{
  "crop_scale_min": 0.5,
  "horizontal_flip": false,
  "downsampling_factor": 4,
  "encoder_norm": "layernorm",
  "encoder_norm_position": "pre",
  "encoder_head_dim": 48,
  "encoder_qk_norm": true,
  "encoder_parallel_block": false,
  "decoder_norm": "batchnorm",
  "warmup_steps": 2400
}
Rows from block 7 of the encoder, named by matrix and row number. Rows with one number belong to one attention dimension. Each number is 500 + 50 x the weight over the matrix's rms, rounded and kept within 0 to 999. All counts start at 0. Numbers have three digits each.
# q: attention query (encoder.blocks.7.attn.q.weight, 240x256), inputs 192-255
# k: attention key (encoder.blocks.7.attn.k.weight, 240x256), inputs 192-255
q.118:554469488528551508467495528523494525619481490504485547554559429509487482510594513497535540618389497495458574501469620495476522434519500479477609490547529503480469449499511448486435499432486432
k.118:568469486551500520537502438524539528513433493466492501577521478477518518484497537480515510430447498507479459444496522554532539397525514504556486494535615449503468476488495480517442531498445513
q.119:376565452570603504408463439517554507506480555615536496524517443505491606575489445397480526551470520374532530448477530514505512486456512531467428486483508535514491442481537466468406461504512457
k.119:447543504508593479507391488486555505502488486539446530512501411538503517494522554531513462516511441497480528497457512493535544555492478520433483580417522543481453467523537514505423420501563507
q.120:588490483559510464551451488446546511533538456528441603495525441470519433497436539521463500461589537542471549487592398487460520488512486531460507510531486458462455577510494417462469510456468493
k.120:558527503519465464551521490496499515555448513472400453511532544506524486475525646567447452452524576632487571475483491470518460463455412514475502400560389484436537531395501433533515559446468566
q.121:448553519499560469605476499454570462510470506649416478457542502425548528563437453530471506505411608541480555508533508536514493557478454545498473477519551509452524547601495435500522487425493570
k.121:373562523515466485526523533464501459510520487532450521441564522510508508508472619545485518535485515558533428526457458538496406587546470492464504493437454563519550533523434598524534458455507479
q.122:423506491502555506361486544587573535489509501555618462568519429517458540536472480496524498554482455475498446477517486427551495514503542509482552456518548517497530457496522469507474485485511440
k.122:490601484507528605473493512528548532372498534519570493449456372471520574447460404540594590560509490437554431409525445460478568457509535503465512584471544552516572430527563457521439539459510516
q.123:427525490536625554418574538509417519504533504425559497497513392641438549410492486481513578405652409451509532550490534501511483504458613483497466508404450624494522521420476531530534472605440495
k.123:460470480537572519465541514468437493444540504527569479475474448516509500424494346500522537456555454402437573488469499473468448470474522470565517499363551559537473451528584573506515537628490506
q.124:362621571449504482417505369627492546445498488649496488501544440538546575480417424477516565514432479445477541475496525463519518416477561593451546436481523575491526432591495418478514425566627477
k.124:512536491485579552508530500491519552413456522574508534458463410524497588500477355492480618466479561523497541528461560508454574458504520548506505531509547536495582445550502482597478441523483479
q.125:593517548487476469520436462509516483544491488502484520516559484568560488462519589474450498441564493609441528521446465498499456558593492492462465500431404511509488484490506432500480514487532515
k.125:552522531509497523540587558411516479573498482535463536479544516541520456564476451537483574464584557474481590490531544531432432513494450520492494506501448504436484477524526459506502487511498480
q.126:429558480516532515497594626480437487369477526395505446493447446532504525411504430553534454367630376500417560489493499490515442589505481536441415561436362464579512491455523506481546464596546536
k.126:481588526453542443556535586507488496450509536462480494440506484525434531497491464545468522463536461469458565514488509495522501606500574570475494559300371652552495460542550587462545479680545482
q.127:445543499551431461414517550568444628443454520626539478477469514470509606486450403462557532534544541406500493452500470467507528409446476536542511493570520522531596530516420484481458544566593473
k.127:555587500538504499487399531453576511402503597483455480477468402512525556508499463493547523541450524454498455437540459493436525528492484549456416560444545521485525421468514481526444497546597531
q.128:524530595514458486532509463488529372464472451459516530460529591481478440442491469531492447497419391563471540562444474447556449547529389536464442508472548501526463462595484570508603468489574550
k.128:418520556537442465584477509496484455466533405536483538397514501486497444593465572469478526492502501478497493605482559478505509553508513471474519492507430495489518521513444528503584468447472492
q.129:580463477533501410449462558471522532621411487392525402506413588408470521435524516538517468609510531417491398475471562537538483406484425439511474529520505417448441435456489571450474564579517475
k.129:590465512546493479463421491512542535543465515584526442562456468420503528534550428455515549513448492369467399483511540458533500438487476431458513437637588453489492485592447471513392593462568412
q.130:523502493447423564454582528570396561490574511531526442536426475579512425518578460509535485349595519498486580423623427521429445481494608461587633522576492481413536675515633464499473488531478485
k.130:550436483533527525446444453454527468456485555484522479567452466494533504446528380478578496476549601461500535488532462442471500427469456421600412474546659536470521467468539488550515544550522520
q.131:483433407501588503493497496424550506602448530434540504565489529508521541572585577485521477526381493463527484441446585548531514493484506518510437542432448458538423369441466560454428470458460457
k.131:522440488543568415449389464520531536571471430580529524573526457477535501535510450434538540565503480477565478470470487527515591500530440561554472532496583523515442424578463505428382502476548436
q.132:613449474508486429577429410366507512641403502461498477572509545498520487565537555552386509512454586447499465524484554490459547489471391485544407441533477426497461468476490481520493567528540537
k.132:580464450495349406496463466495533496590463482471483469531464490532528451573490561496523488481461464556472491488489487523505485527514401500466491499586433400416476512391518370456471524503528577
q.133:548411493515571461472447502484477521545495495536451474515498630453512461584518524532452531554420489546496443477450569490528487481510510435488511504521522474454499499481481551487427587443455526
k.133:472449440546520450573427463504554516573424508547467490592528501464575460556513466487532559502420489444486430453488482503531552429540459504517512434617602442493412500536461469455452591371481473
q.134:329553460584585540445494483490521428455472464570505510493462474407520582530472446451465622590369563488522466547445590519553497557493442470449432510459557532540528411478445584554544514440445536
k.134:385567498496498545537478517512504512453485438551518555468533510471528455490460451534498518521462424457482495528491496504569495572493556438433513578393498468531462449514510590524520431456494491
q.135:431552542572510563528513556386485484412569540473493530460533515567470482418446380514527514459580387455468544499495463504519461554554510531483501485462514567586474602489551490439580464517493536
k.135:457542472464533524602534571525456457423582455445426514445470460536478528503537579539456436474519523467462480510381495500509500624539588513478502527432427544508482432523580508531578464508498548
q.136:576475538537480538561531622413525497504526476397476532448473564503533429464493512579490521418531463601474516492555495473499459502579535455492518478566506455469513556522485498497595479505448452
k.136:550466483450442524532543469501486441537506515458506533479516586485516495498525495605509396463549562594498516492596504477487475579561440443589486388544465430503458500494490449459554513482424518
q.137:573437474468461426461425442578474549549492570489537519521491545485528485519486551495489433456459550483485385467561524529481505467544501427510564479620506451401526518463491475508467547482505496
k.137:587465490584432529452472463511470536441511557493503484523477580442559511554517448528516535491496608517539492467546467552513464436446428445496491485582560422458531568450542468539435518454524525
q.138:538485575487444485605560507464486514535559503526484498418490416488513462475527510445525513482564579476453514474557386446534526555435522563492572527552557473477513635444533460498472516566452457
k.138:506493491430446502496564510591495454552438545422565481440458551560497536454578588565469389459553515634428533517500484496485484536511505466559521470558481480466531506414524461500570447534456559
q.139:497508479611579487532422410474602488498443493549480469514561503433554606552461475462545607623315527418562461497397557540550526480578430525491372526409474551580568412496472562557513534407537546
k.139:532545493500516467482515434504499483504561461438470549454518498460498495506464573524460470552466451508505510529471540534502490554515572586432507550451335506509431500483405569434515448492569519
q.140:445473482508528575586593519389463404455535483431413477478502476495478379568481567542468433449566574595535479503524485500452542605487576477476436484495431463545498493533470590510531516504412478
k.140:371442540458468485581562546508468443580507501374454524509489577460446440531528535540473437477508511630491569476499425542564372630531533436512496491405396568512481573430487584382576474495446520
q.141:555427586510476554533514527488410545412495521418435483466450519473475428425540568536479416398591469579447525517546371532488506487516499437515466464475414463494511637547500492463490409502508525
k.141:528437518458481482549468515457473464556496535470459464522496557506514434463528542513547500483470552486492467464547571486508548467497380545579463440548443481450416544477483488489538509464501535
q.142:600413445468429571543526568504406558555522534442467539521496514519479501487546564496503442467519570558544537524510536524431517524493516450549537494561517512370440595474439457511513560475461506
k.142:556456541480461466480529492483447393586420468419499525543496646514461394495544519564475419507489604564517551538554466587434483445495517463555505455524425475479445531455560544554509481535467538
q.143:486517477494477524545497538489482421378561513431451473411465484491493412503517446573499413418597457564498503547565415481583470545483547440495496540519556509524516571512559473481602499530393532
k.143:467450476520532546528457616514441474449550515487571518415432552505445410483474484532540411492532525491547545549542433523574468612514465458469509517461494486491529551527500499483575527457455560
q.144:431500484524496432519457504453495441611454516515549509469502516508456565499478447517494502497481528453511421496536508513480466447469386483532349429426495542525520459501576525494516454568574477
k.144:586452464490519573423456490463505575424468533454536445489492558479553530434490539561520491487487496453473470500562569487550546451493416443503505457483379499485536443508452469605442520515477506
q.145:527391472515522550620490424504442622403456486619571502538507444441489506484479516335494552520522447353501506503482420539466539519527558468533502498561612474541435534452524417457540505465577459
k.145:424350459414465547578493520493422520485519384494482485552524451455429512616565415566534542453451471428568392554491509570504578538515460470517487472448596514489476442482443491377477541424451481
q.146:511495513493452513589475524487463534440539447479510528586546476454444430485536483434440472479534474456467466582496448508464515551474492505494471507502553525486431533454523449448432496518547515
k.146:469349463443481494537508471443536453548597439528472580592456474512499517532571549510463480438427482467497483520524559514487547511593487498536506454496502490517402462513484491371454445421450508
q.147:478534566520520496495522463502469479454488544455486510399462518446498426473446520527545563481445486560530476519489578463585442471583551528418463440519549492482644520502376549662555393487446467
k.147:408559579508443470539490553512442514538465499441504423357425622457479470550509497504480503511498464647501449484507473486551391522540429459518488551423474533509528610470551499503560487521561506
q.148:484509480513576534490470542507547607575386516507550491473449521489437499414519478481502433483643521396560498472535463497536482447460442528508377482441544503522522520470547481570528494632518538
k.148:599509558592435525467461501458558501495461545492578399446511484442554525548502524554527506502522554475545514468519502420459492480476526563503515539493473571446470556544528477611509532565598542
q.149:367582593525438496415538474499448461441531517448531511461562576463523467510436499579437531510453523580550509512567521543552492484563511521513564494482462461497601492511498504557507489546424478
k.149:442588452500523501388520535522511486538473505616591504486464599526514554530470547473511433545575525583459489555524436530480440529510411437519441564453457502489582560487521538611533509460524517
q.150:460573538457562428428532516422531466551568496491519415442516578476532468504514480582445493493428491523495477488497587552545456493458496505531464505492524504506493488486436507525514501459423518
k.150:490510476477490514449437466490480533501504536539467463535562588562539485454450621536451448483632448593491481477479454456459456529512405432537403503451513480475499531504514531526539446542521497
q.151:508587521439607447411618463540552447443596497546454461541458441622457463526531473602470496440452502539413547511474571532472500545466505478438486516529441383544517446481544523476472505487481549
k.151:522567502538544431469501467477502510660488543439437477482537561480429516488435611477513507583489459524446540444430562425522527419522645607462445509500359491462478473490457523502424435482440527
q.152:462509553506558537491462452510521515479548514559466474528519467477496438554527506498509530505438531494480482499466491500524482534471514504472487561495534544508454551484451585459506481438454576
k.152:500402495517496442541480587512484488638541516456473516413479576518442483501473613527513415524544450638503532504486431517612429587542514468479460533550528482493506547482498532470513509481517593
q.153:534474477576605535451450524511520551483470517512519458438472510457504527477500438511491509582477436398477502486468511485548463473550454525526423509493496558488489509489512583527514508505507493
k.153:529520487572471525595448530519476507430426522386488446498519521478471521556516471482509502544538494497564514516483432470484459473519558385547469560491512520492482544519469494528559499478535499
q.154:542502496504423553504477510444508521520438547434503528532512594474457469445495605548512434403561502599499497460530576493496560451536529513528488462577417549430510503490570439545453462542428477
k.154:575618502411502544419534477516481505426544531599534530545459404517555570447489496359487497429533552414457565525496478499391581427413527580484623460529444499495529433494503481643505509565479555
q.155:492450523496516539552531453485500555427499521527507492524521537465509428517523502275454500555557523407440573494467408486501522540480576509532538505518643470525398524519486477434479421458525440
k.155:406467487430484442622500532596441453525499449519490559535507542537443477517587441481518473500518466563530439557550483544557466508581480454576432478438538452503461557515486533395554483458437485
q.156:463496520460387463566546444570494468392521507417581498451479478509511463531442468410437490593477479523585469534593524560517548503513567438531618477507471483500519527468440498519538502399521499
k.156:363511561516463492541493519429400492451517455554443497563417575466505454469477457513458492498449531510488528543551513590507450524535378336530504517429491496495491514492488525495499460448520521
q.157:558473461488459516566537501485486579504493489511463543467494457466539451470481520460488515464529510470484511489440489484436551460543499522503533507589500449437438514551498433469527539487459512
k.157:481513456405466488465500461554480440424570508533517549483492451531495470497512488525519526421441499469475474482496526439490549503460573590474519476532534572519543508498497526433504420573493500
q.158:464525487502561497411557553529517415560490564440513489436529491594556510537537464643567448476458511520428507467535573531512560518503449473491467495510402460527627440466511503571481439479379506
k.158:531590489573600455463479523529507557540520576523496468441501487542526453467463509451456495557519513527437538548450479427494516488456646518468559562551394524499553485484521462607448515574522482
q.159:506437503499552463625459506534494527525444459518506461519531552422494501471523458365464534438548428419559486570473418500451475480524371524548416520423617586546444527519547546477555500438601517
k.159:514364493528511577481492520520456508363507409464520429544547505519574481516461407512537527559507535445501425535552505545454477459555415377579484443498658444461449485550514491421517489485481467
q.160:481585546462435414493514586486410459513502499427522461496512501483497498481531563592515482488526523529527445500512556534503502574550517507508492490590412398480577440456526508575504488504508426
k.160:563615532519500551460533447497517522526509562537560481485486431525585489545461474494523545472492471510482513502496499493452525451431517559489493501492459542489531533459484470598478464534480469
q.161:442554549501480513413562475468526472471491549528482487449515489504514487537541499594513492500483478540457531467522477543506513492511444527434505529499430519553564455537482596537511519508486524
k.161:515566535535515541477552473556515491549462542549567498437480521520521515504426467453513532556507538522472576482449473488487471467429543517524492533466503458494533523528512491661491524518533534
q.162:561513449502552568610472476457558504628461497532424524537510491500471474616531491392514556524532518444496444504397434454424513486488364532495335484555570511514357536509501464483441560371626609
k.162:605421485523534501520491493481541529435501530481480534502520337473521497509588404471545564452517497380476505502461553526477528494488571565443586445539602490496474379566508526414466494442462493
q.163:540473524517551467432442507512524466537434530396492480511545500484480538588531452551502479555471472422557405554436472515530463434524445500483395554521503459504436455541501559487529521476575486
k.163:492451514583416549467526492458516429517492477431428421517478461509533517552466540558549522448565448502556485428472374447461553521545501408500532520521644439456470473500601521429503485515491481
q.164:423443525539489485411454471524482629370482529508546454441423563378482550338437530606491538557578496598490520500543495467574461474515614498461617514522563537462625552505441501488521502530421474
k.164:476515486535438533504419566551477469443474523458548391465520645499503488510553501610522473545490436542611479420523472516462470536555471460549448558483567469452493552509504549474532477524554489
q.165:505493526552518490467455505535549533334503374621508437468576491464571588368525459522464448533529389515477429539456374482497424556496619534423524584481580525483410472507565440428558537523476495
k.165:480308460425444541541498538518558455423499393445504488569433528462512535533562471549526494480517433479510490540584494565517471473533311316537497471460650435528536507519498555415515456484473413
q.166:456447521553476453626504427505457504468531437576509557538526526405512376516443470330512540540443460525419486495501466514547537538466543402490556585499541541491403561465426446506516454408543466
k.166:348436545458444503549493526480498484575476416478427513541449540450473509504513486558544472470462478543477454540531499582542409540520394401560403498518538467493495545485479560335478455472502472
q.167:525525475488420521572484470497516517514497457574442516537569452441533487519469558325491438419515496412490553501472418496489484554521627509503604515549595495470370603505522392433446539475483551
k.167:474479451429464419572482515529487453586547483561404578543540405516504480430626477466525452469453478435492472523467594502461491484564479582491532468464470506479468481515472501430524501442413513
q.168:621480514559486461413457491534524526359529449473472539606489417542500525456556470469504431515612482404450464526434444542450470503441513554497476520493506422508456391509580466404389502561580434
k.168:480529435482494479527580431462531445527525449415483469545552429545490503494518530451599532462484506492514448433514521421468622504484544601498507448508520488542535520506462519498428503428424542
q.169:370509551539474519507521527538427507432496482481578448451510545504517432481507450469506447527526480563573527503571551553500480519566562436512510519456580461535516551485485544522479452450471468
k.169:468454470523464577485488567469439543431454510533553500525484625467524544563489507496526488558548530540509504545506464535511503541486405373574491545489500493506477515467473505482527447501470462
q.170:489491450450483453528507502505468457492487481515582491436393520478528499450476464503519505505554500511466491494602550536486507571549477562525498481479506496485636548542512505585508467526539490
k.170:515579542493532461425476487507507564409443495485521445467439483497486506498486502555515484529477501531471456546489476537583523461489551502524508553457442552464575594497491544565443489524623549
q.171:560546503508532593424545542514574490435533593556488421393445539551521557485535422574506505527447477491520479393502498471578477516512491567515531518458486460567656446491480607609504459507475533
k.171:553678512536513482511524518496540489453409575466601486345497475484485466545454414464492569586403454559519524514503501449498453498488548522518553604452490495497535555509506526636507547524578529
q.172:495538470502498548523532455472493513515539528508450520506499478502490407548522553461411561445469502536463504473494598454507540545568537459441587473568544479535469597470420409518527492512434584
k.172:411518504469498448517519488475451440551517454543474511423494512510512511495568434530486465489486459658433467525510440529515389544473470528495522564473499529516524613488552512478533537496559552
q.173:474484492551470516524475535453467554535493491465538542554502493470492492482493520388480484440506479428472460504427448500490474469489445453475486435560555482490352554505542396396413539533521435
k.173:547385492434471477474472524515521495498510475443481482568512445524500521455541503478535464462518547410537423552438569450449608516514501519487504450567531522508450416478485456363542415497378476
q.174:472462466498477537587531427451479475495421513553515481548467449465460516471536484351447560507534443445488490511484480500459479509480499510560544498456560543486416567465477416445502516402526501
k.174:494424457481421518567432545555410484501480491480508522519494518470442540505586483521474532471411427528525494516520528540520509504552424445601440476469528499483464558538522514389544495467493484
q.175:521491444498518483448502536542563608423470460508575485498471420456482545459411466471501512552536541484479472538479409529453581521465524478512590498534414448475557494493537484496467493532562475
k.175:560559492464445447539515490536555460402541505423507418599513446458479498473462476500529539495488525455525466483505495450490603530495590545439536520535573552488507488514489458447473482530517423
q.176:488447476463512528561540543534533354581531491413463447582542394581500437610596525492467360527385453504500435509479432515429511573442439504490395515479496495505377424490512507450471571397513579
k.176:565412452534575531514597471407534560505549407578469623582528403491555448514526410530515532479481480467439556499493534530508544464506506503466541477544571479474480428534496426400455498525433499
q.177:456447449490575479550564467530519463485512454556530490490525443547502475469503498419515485531457494432431487564504452535496436457488496452502442518468551508544465493518445468524531544405536534
k.177:413411523537475511502458515467456528442510423434517523513446571511491462461482525577524489542497442524489478545482484514541483509563422356547417476480611474510499524556512509366541456521507495
q.178:473541482484497562625511491532418452636399538500447527514426562494542521504502494523537457436521470553467491490562536535478489566493380543522399471419412515491563519471519493550510504494586477
k.178:594549523584540508503460485446473605520492551477457523491491532517533485516541475529470511567478485537419517565457547564476450471453536536462510548503390529481528527498497473606500591527537526
q.179:513383494496549536587477505424511504513500463571513582522497480419493479493525519354487514522573466438501484537463394508464495477569489532511453553479516551557353542480423422439481482447520521
k.179:471384485528456507549424535537487487476458381428444486523484565527453491502562436590506476440456419520528422559515526533429456570588439412534451459536605453503443461515482540411534471499488466
q.180:358471472515431574503545494532463502472512489544505503440480505524525550390416467542505353511543454559500515486540528491540528526510615433457582493595440424439513558498492455516475534510461458
k.180:555514458498488486473496480552518534455563559533603486520515484518541446430508441428537528492486531387535522454494474524463523447443530548500483446505388488505509494434514459582531491552479474
q.181:493487512505672468434563513560570422545438559492531477440492512537483523478560416555598542532475518469492547551523537548484442467501467510522400521461461494521535426474447578586509506475462522
k.181:537545544627529534471532473475547541480419481468456426478521560474474476492441516545475542626537467558500475585442451550576416548565530432481489604541457470479492502538492501549558462493591531
q.182:496544488472431484426468534483493480499484538481487475489444531572443581484508470543510443389532596517529511422523561517468540437479531507576524473546445510478559448451534523561456426581478479
k.182:607626493525419480435492463440502504593483591550511523497488441550508460482465632499488473525503520426442539464471511461496593494436586665477505531474296512460509512495455483657488516513490522
q.183:441508502476394458528499486517415534472523471483474531549462492488512531502472500439473430551484538522509509473520483533521496529496515475433486512495425464418416516503535440463447479521548412
k.183:485462461490498495509501495437562461541484461469501537578511458557541539471518506490503515475491580449466478510487548544456562534475504611502473454461423528506497483462482475476484465460447504
q.184:495536482407411526502498551492461532397503520510513525452465528486513508459519499496449443525554567506487543478506521514516585563482581450505560548501496477456539546413477525492495477487533501
k.184:506585489521491545429538516459564556487469552587566531519472505492558442461452536494467517516489551464454530484489513516484463465402654681493535524466364485534513515474438455600476475512460495
q.185:584518497561546485405476488484529547481450567513423493484446475525519584427427554560449421471540567530482529471445499515534516484468501585489516470565465535473482387504546480449442509626509490
k.185:578601553474436444506517448517489525539510534418448541474541423546520480461499535519476534455477458455550512442451495437449572468446608584485570523538571557529516424447527515566482465553516565
q.186:532550464524578440421447530529533475605422547424548415434518551475587594525530414573491427504540522530554499469505496457457384529492446503527371419444467508501548435502570565569514475555600498
k.186:559574509571527556394478480494516515466485503472550397470537517539554544527432540535457507547491501471480502500465499402524497465464475526527562503543456528485540446503558461603483474575556504
q.187:513533498509487433451496597469565454508527481471470494498484519525444487475581489646486530606385618629555512513460561529617524494483477489459557525501461493517566413497480468526499471512407522
k.187:498569524519504541457550473543489542554496507592459516495443552509465520463471578501491491481618455576542532503482386464438434518516451431504505489547474466468510442478562463546474478550443540
q.188:577531454483449512489559438499499459488531496421406516568524417575518509572520577603465436465476503526461483482494554527542564554506493497458543423557447465508482490491553525396399572565477516
k.188:627575504403564373512539479486534505516567525535512500512544386500509509512497493423448514480525504505436616475511530432516557519472512631411533542519408514494548523487472434515413418492505504
q.189:486513452460436498528499531501506540464507520516460523461455517488475546457428518517488494469517544600501499452540503445536544534513578508458634469525458488413612512501482476499473546543483438
k.189:536652509440479511462482508566507482529491590523581488467531460542550509462438554503528507493519529422517492445453422437463543444402591602476497455490368523503553490464497400587505501504451498
q.190:496577525507449634497531468469495581464567531496467529455477504460501508476496523504467521464528529609550515500530555516540517466565547489438572512476527500472550538481477457561457450561382483
k.190:489572533495542414483526504594499513542483541590539481446486521511493523499534460388467514523490485464478518461502447539484464550451560580444475492455444502511550529514524528624519540541564473
q.191:560512492545543515472551446457422425630548571461392544595441462588434467633564492573483514448485587526485537421484551564437483477451391495528448446525430548491519501378553524430380477524505543
k.191:605558563467527418443535492476554508605609600525494515475522503490451541546506565436500496518567558537432575447423528463423547460481686642459530453488343487496556543432462463520448534483469500
q.192:492487498534460421445484417424424507596486519623644545630529547510545559581468538474479478414441472500373545427548514575478543440570437488552619506477465478455463505555558533534411508463595547
k.192:464517515539487493447553444522477515614567459522430449562485538491633527558453488486474462470464422401416534565501477567553531417449457451483491515593430469472497534471548490485422495503547474
q.193:588506505478494463484472618490470477532498479441447520376499471496475500470524565555471497536524534520479479517496411446443541542492471589481363508537430512504519533471501515527544537514524489
k.193:581479480557533454623453562367531371465473567481430578409498498539435425441521533594456559432600474383509494410512470456414460588521476548553405495496474542516591481494531427533530543505493551
q.194:661521535405467412468516509630430565611540504503480512501478521504493446558537650503417374503509517599371363534444487509451497466495453544538668463575463417382494606453585436468495517432533555
k.194:551549520417463470483521454511450493572509451477542529534555567476559444539516521486541393518411543558474436516476488511459525499443410517517471407594518423420519503444463505450513550416595468
q.195:438521519445512562484571477513508433505496485529618454571575470610499586522450425453563484493465450453550536458529547458538552496482583487497650422502510479485474456529511458548433480559490479
k.195:415517499410504440397480438594549518447481468546565465561547487577556554489477500393506513478482494462535474536473502516503557433441541459452664456562562443523450486561497481470406443468422476
q.196:541512487400415490535448447583517473480548543584488518435426470417452451417450493555476413457495518549518517493471497456444507532465510601433503431634505497458543503510500444504531528557525537
k.196:570573563473573473550486513540528481547456566475404503465464501514408420493420481508442473459494468535519466454436525434476524553461503581425431540515575495469486518430578465485484504513551594
q.197:538542484427420435504487471559497526532433476491565444538530538537537591557510505459553482449497511442444473494490545506499523454479482524527594449569456464450473561438515454493447532449451446
k.197:530470538446504428399487441608533496559427471525520473531579539537627511499451465470464499504399518439433509538524536613512535481478464479511487485538471419466485489490546474481473485432537461
q.198:541480504518488493501486454488530537486443535511614413555547451516557499580495507442531570429480542437478585506499538527520562417492544535501638523519466511491481480498534508467374506478537462
k.198:446518535448494474416483457562458580528506431560536461592508466468650536537506467406455561495434516459375456539458499593516574398481493489490547565535553492487496498503472497463483483506587433
q.199:589531532508402436552508483496465563476457497537550489539528632470552511468532557571492481553490531570439384496516473526551553472495431520486503384542380423437467463498513472497491575420589511
k.199:530511465522440393510482476503488492539438490543526505525542577441533500552494526529519489539475525541429526479507454505499498520427432563538506467578407432440592494461463490524474506506577397
q.200:392503486446480538459518442574513394383540461423508486484548431510508477478538565422562430514510486490584464478477542461567597499567614429508545480564642488476474513582548472526567497427333465
k.200:427549469478526531429531516624462483447529516566527458495578435472492484509518509431567444522498482506556475487508492456518500406525563428448599446585536497460542470642533520493496453422338459
q.201:413500522538455615427600526467484500466525410415480495491513565493467436480545531542505489584516482565583479599579387503573428527535447407518425502427560473478534476485470541502556453469330551
k.201:446453436549563617514481456446498488542494483452516565499529488471444465448567554539512467535572467543592446484530431449514448563524465497544512450498493480490520490562587471467564523429280535
q.202:602482548473457440460463506647502543482477471496445509461468545487494423503552461529596500606363521464522481498557578479477550491433507531422591569609573482464521535548484399498467543473641492
k.202:575543485444452517473454499618478548427527489567492432515529504494493484563461532452507432507395521530527483463517442445483536468454543505446555602575533436433522537515494477507539564445502484
q.203:450500470477464420570519523382474454513535463578465541450504531445482563494479635525449523474634501519464490455422384524533485550541445543469446496422387472555516459403499576531436467511522490
k.203:468564463492516444500479513458442500601425489477439534447476464487486489526500517534419531420507493480424520522450490539443455510490540558474423544502432494602465515437445489469465506550557580
q.204:551523471553441451571405477455460555538476553572472497547497502508524550517445573528481528477446530447452493439391540526546510468450375591502503499519459474471431473464529457470434579533708520
k.204:514542536509461445527507510521500535558543480532526487526485501507528519528475463491458517461485534510409450562449522622480494567485466498533503531515501457451480492487461481488489570455620521
q.205:547533466415531427503477461371496497552506535504577545506541511578502502466469433592516498463463506491533464443509526514457548500493386552489434398512356525467509463498488548534491470538483542
k.205:588434467514532507527471492463487509489403492497406483520572504533485510479570488496545507446569467444526507417472454491466501506415471566569439533442365532514528480450506444462450473515501553
q.206:443448521513502593509549515400428494486570476400427534426461536462535424447514576576470482539594474593450490557525451507525466506525427460463420446459396518524498592503452590493572529513499569
k.206:551461456563513578513497563349480457500499532449400600421517525481387466417557515629487488455655502561553526477524440428485441538502459626520372482398462515524557543465472511524624504474483552
q.207:422524496509399505517502438546485505545486507516534405563546513478529567563483589411565445436524540474544482483474429520498526469510536481575563451506499446467495437513614462419453534400474441
k.207:457480541473498442493487463566516502583447447577547526530515465507650477546505513471536452453368596512504474534512519470516517447478523471555495410559508422493462477546478549472418509441469390
q.208:534491474522494468503485507551574558445475502602522529514484509505537539558540523505540497534446503556582509439529487474469535443480435463472516445559512526447495464548517445510464506382483449
k.208:533481454549540507553540499495544420450504493561494493561601462526501451577497480420567468501476569475524465458556463486467565565506537454551594421619512430482494470589500431513426578387493419
q.209:434472496536598524454506516414481500528560453483467540396511534454531501518581507492471514556517503472470583550466485529518455533605469493521402526372496659583536494502438563480530529428470507
k.209:467457529558477551556515563419511494428518450414436615489510568529418495430492484538489549516558468558534546496514496548540462373548430455582467458334470556539491455520469581553603488533429578
q.210:506490511557710527477447537450606469473432489561545544524529366448548536575498471441484645559408588354549519475432562505481534406480534444543585475366528619604450471553461627524441563519568457
k.210:431515548515526521448512523481509511456518481562559476540464404458579545523411510388535614491463504434475515500509471564525539478476520531497578556395502608568509524461427592521423502558496461
q.211:608481500432517620459499529477427514622496465340412588474454613589478423403602525521451503448608471549475595508534543477481454598552479480507490512490373463491493538476542480456521459535463545
k.211:585466486480434540547496487482519548568514503469466481408593595470464544501526571566439441475550470563483479503539542512493476520497477510504474452472428467489485471417512559505643486495482564
q.212:653483427472457519522410530563491576501454462445508455528483552442553479543506568568514464545503552572491438485480473540489482510493406528460488394558390462403471493473556482516513535402583474
k.212:539460461580422529512490503485488481505434508535547524439485514457538422532515483543528434513542587508522525473476512551413483538505423549516529413617547476452505542482468447534535526442547516
q.213:364514471499547561456557520543524448416580477460492429493531419541451524434514411435528509487629469528640546536571506450561567507526648443461547563457608557581515490521529525521539445520300578
k.213:441549500480538653561492572521527508457518516455544532491505418523447557436522483452592540495535493549543520454536527425509520509521572525489547482491590521508552451570543540471493485525362477
q.214:526453534563467492428465452485525522468423555576533494509508429535536522488544412519560560528397507424457509471518588517522502458454545500508479460504557520457534404495434496485459542552577441
k.214:541453525491527455477487409537477489495519524529486405523454462498528532502549460468549555519422414386481432428542498450466531494452617489447488489498532502445480450483530462516418562572504486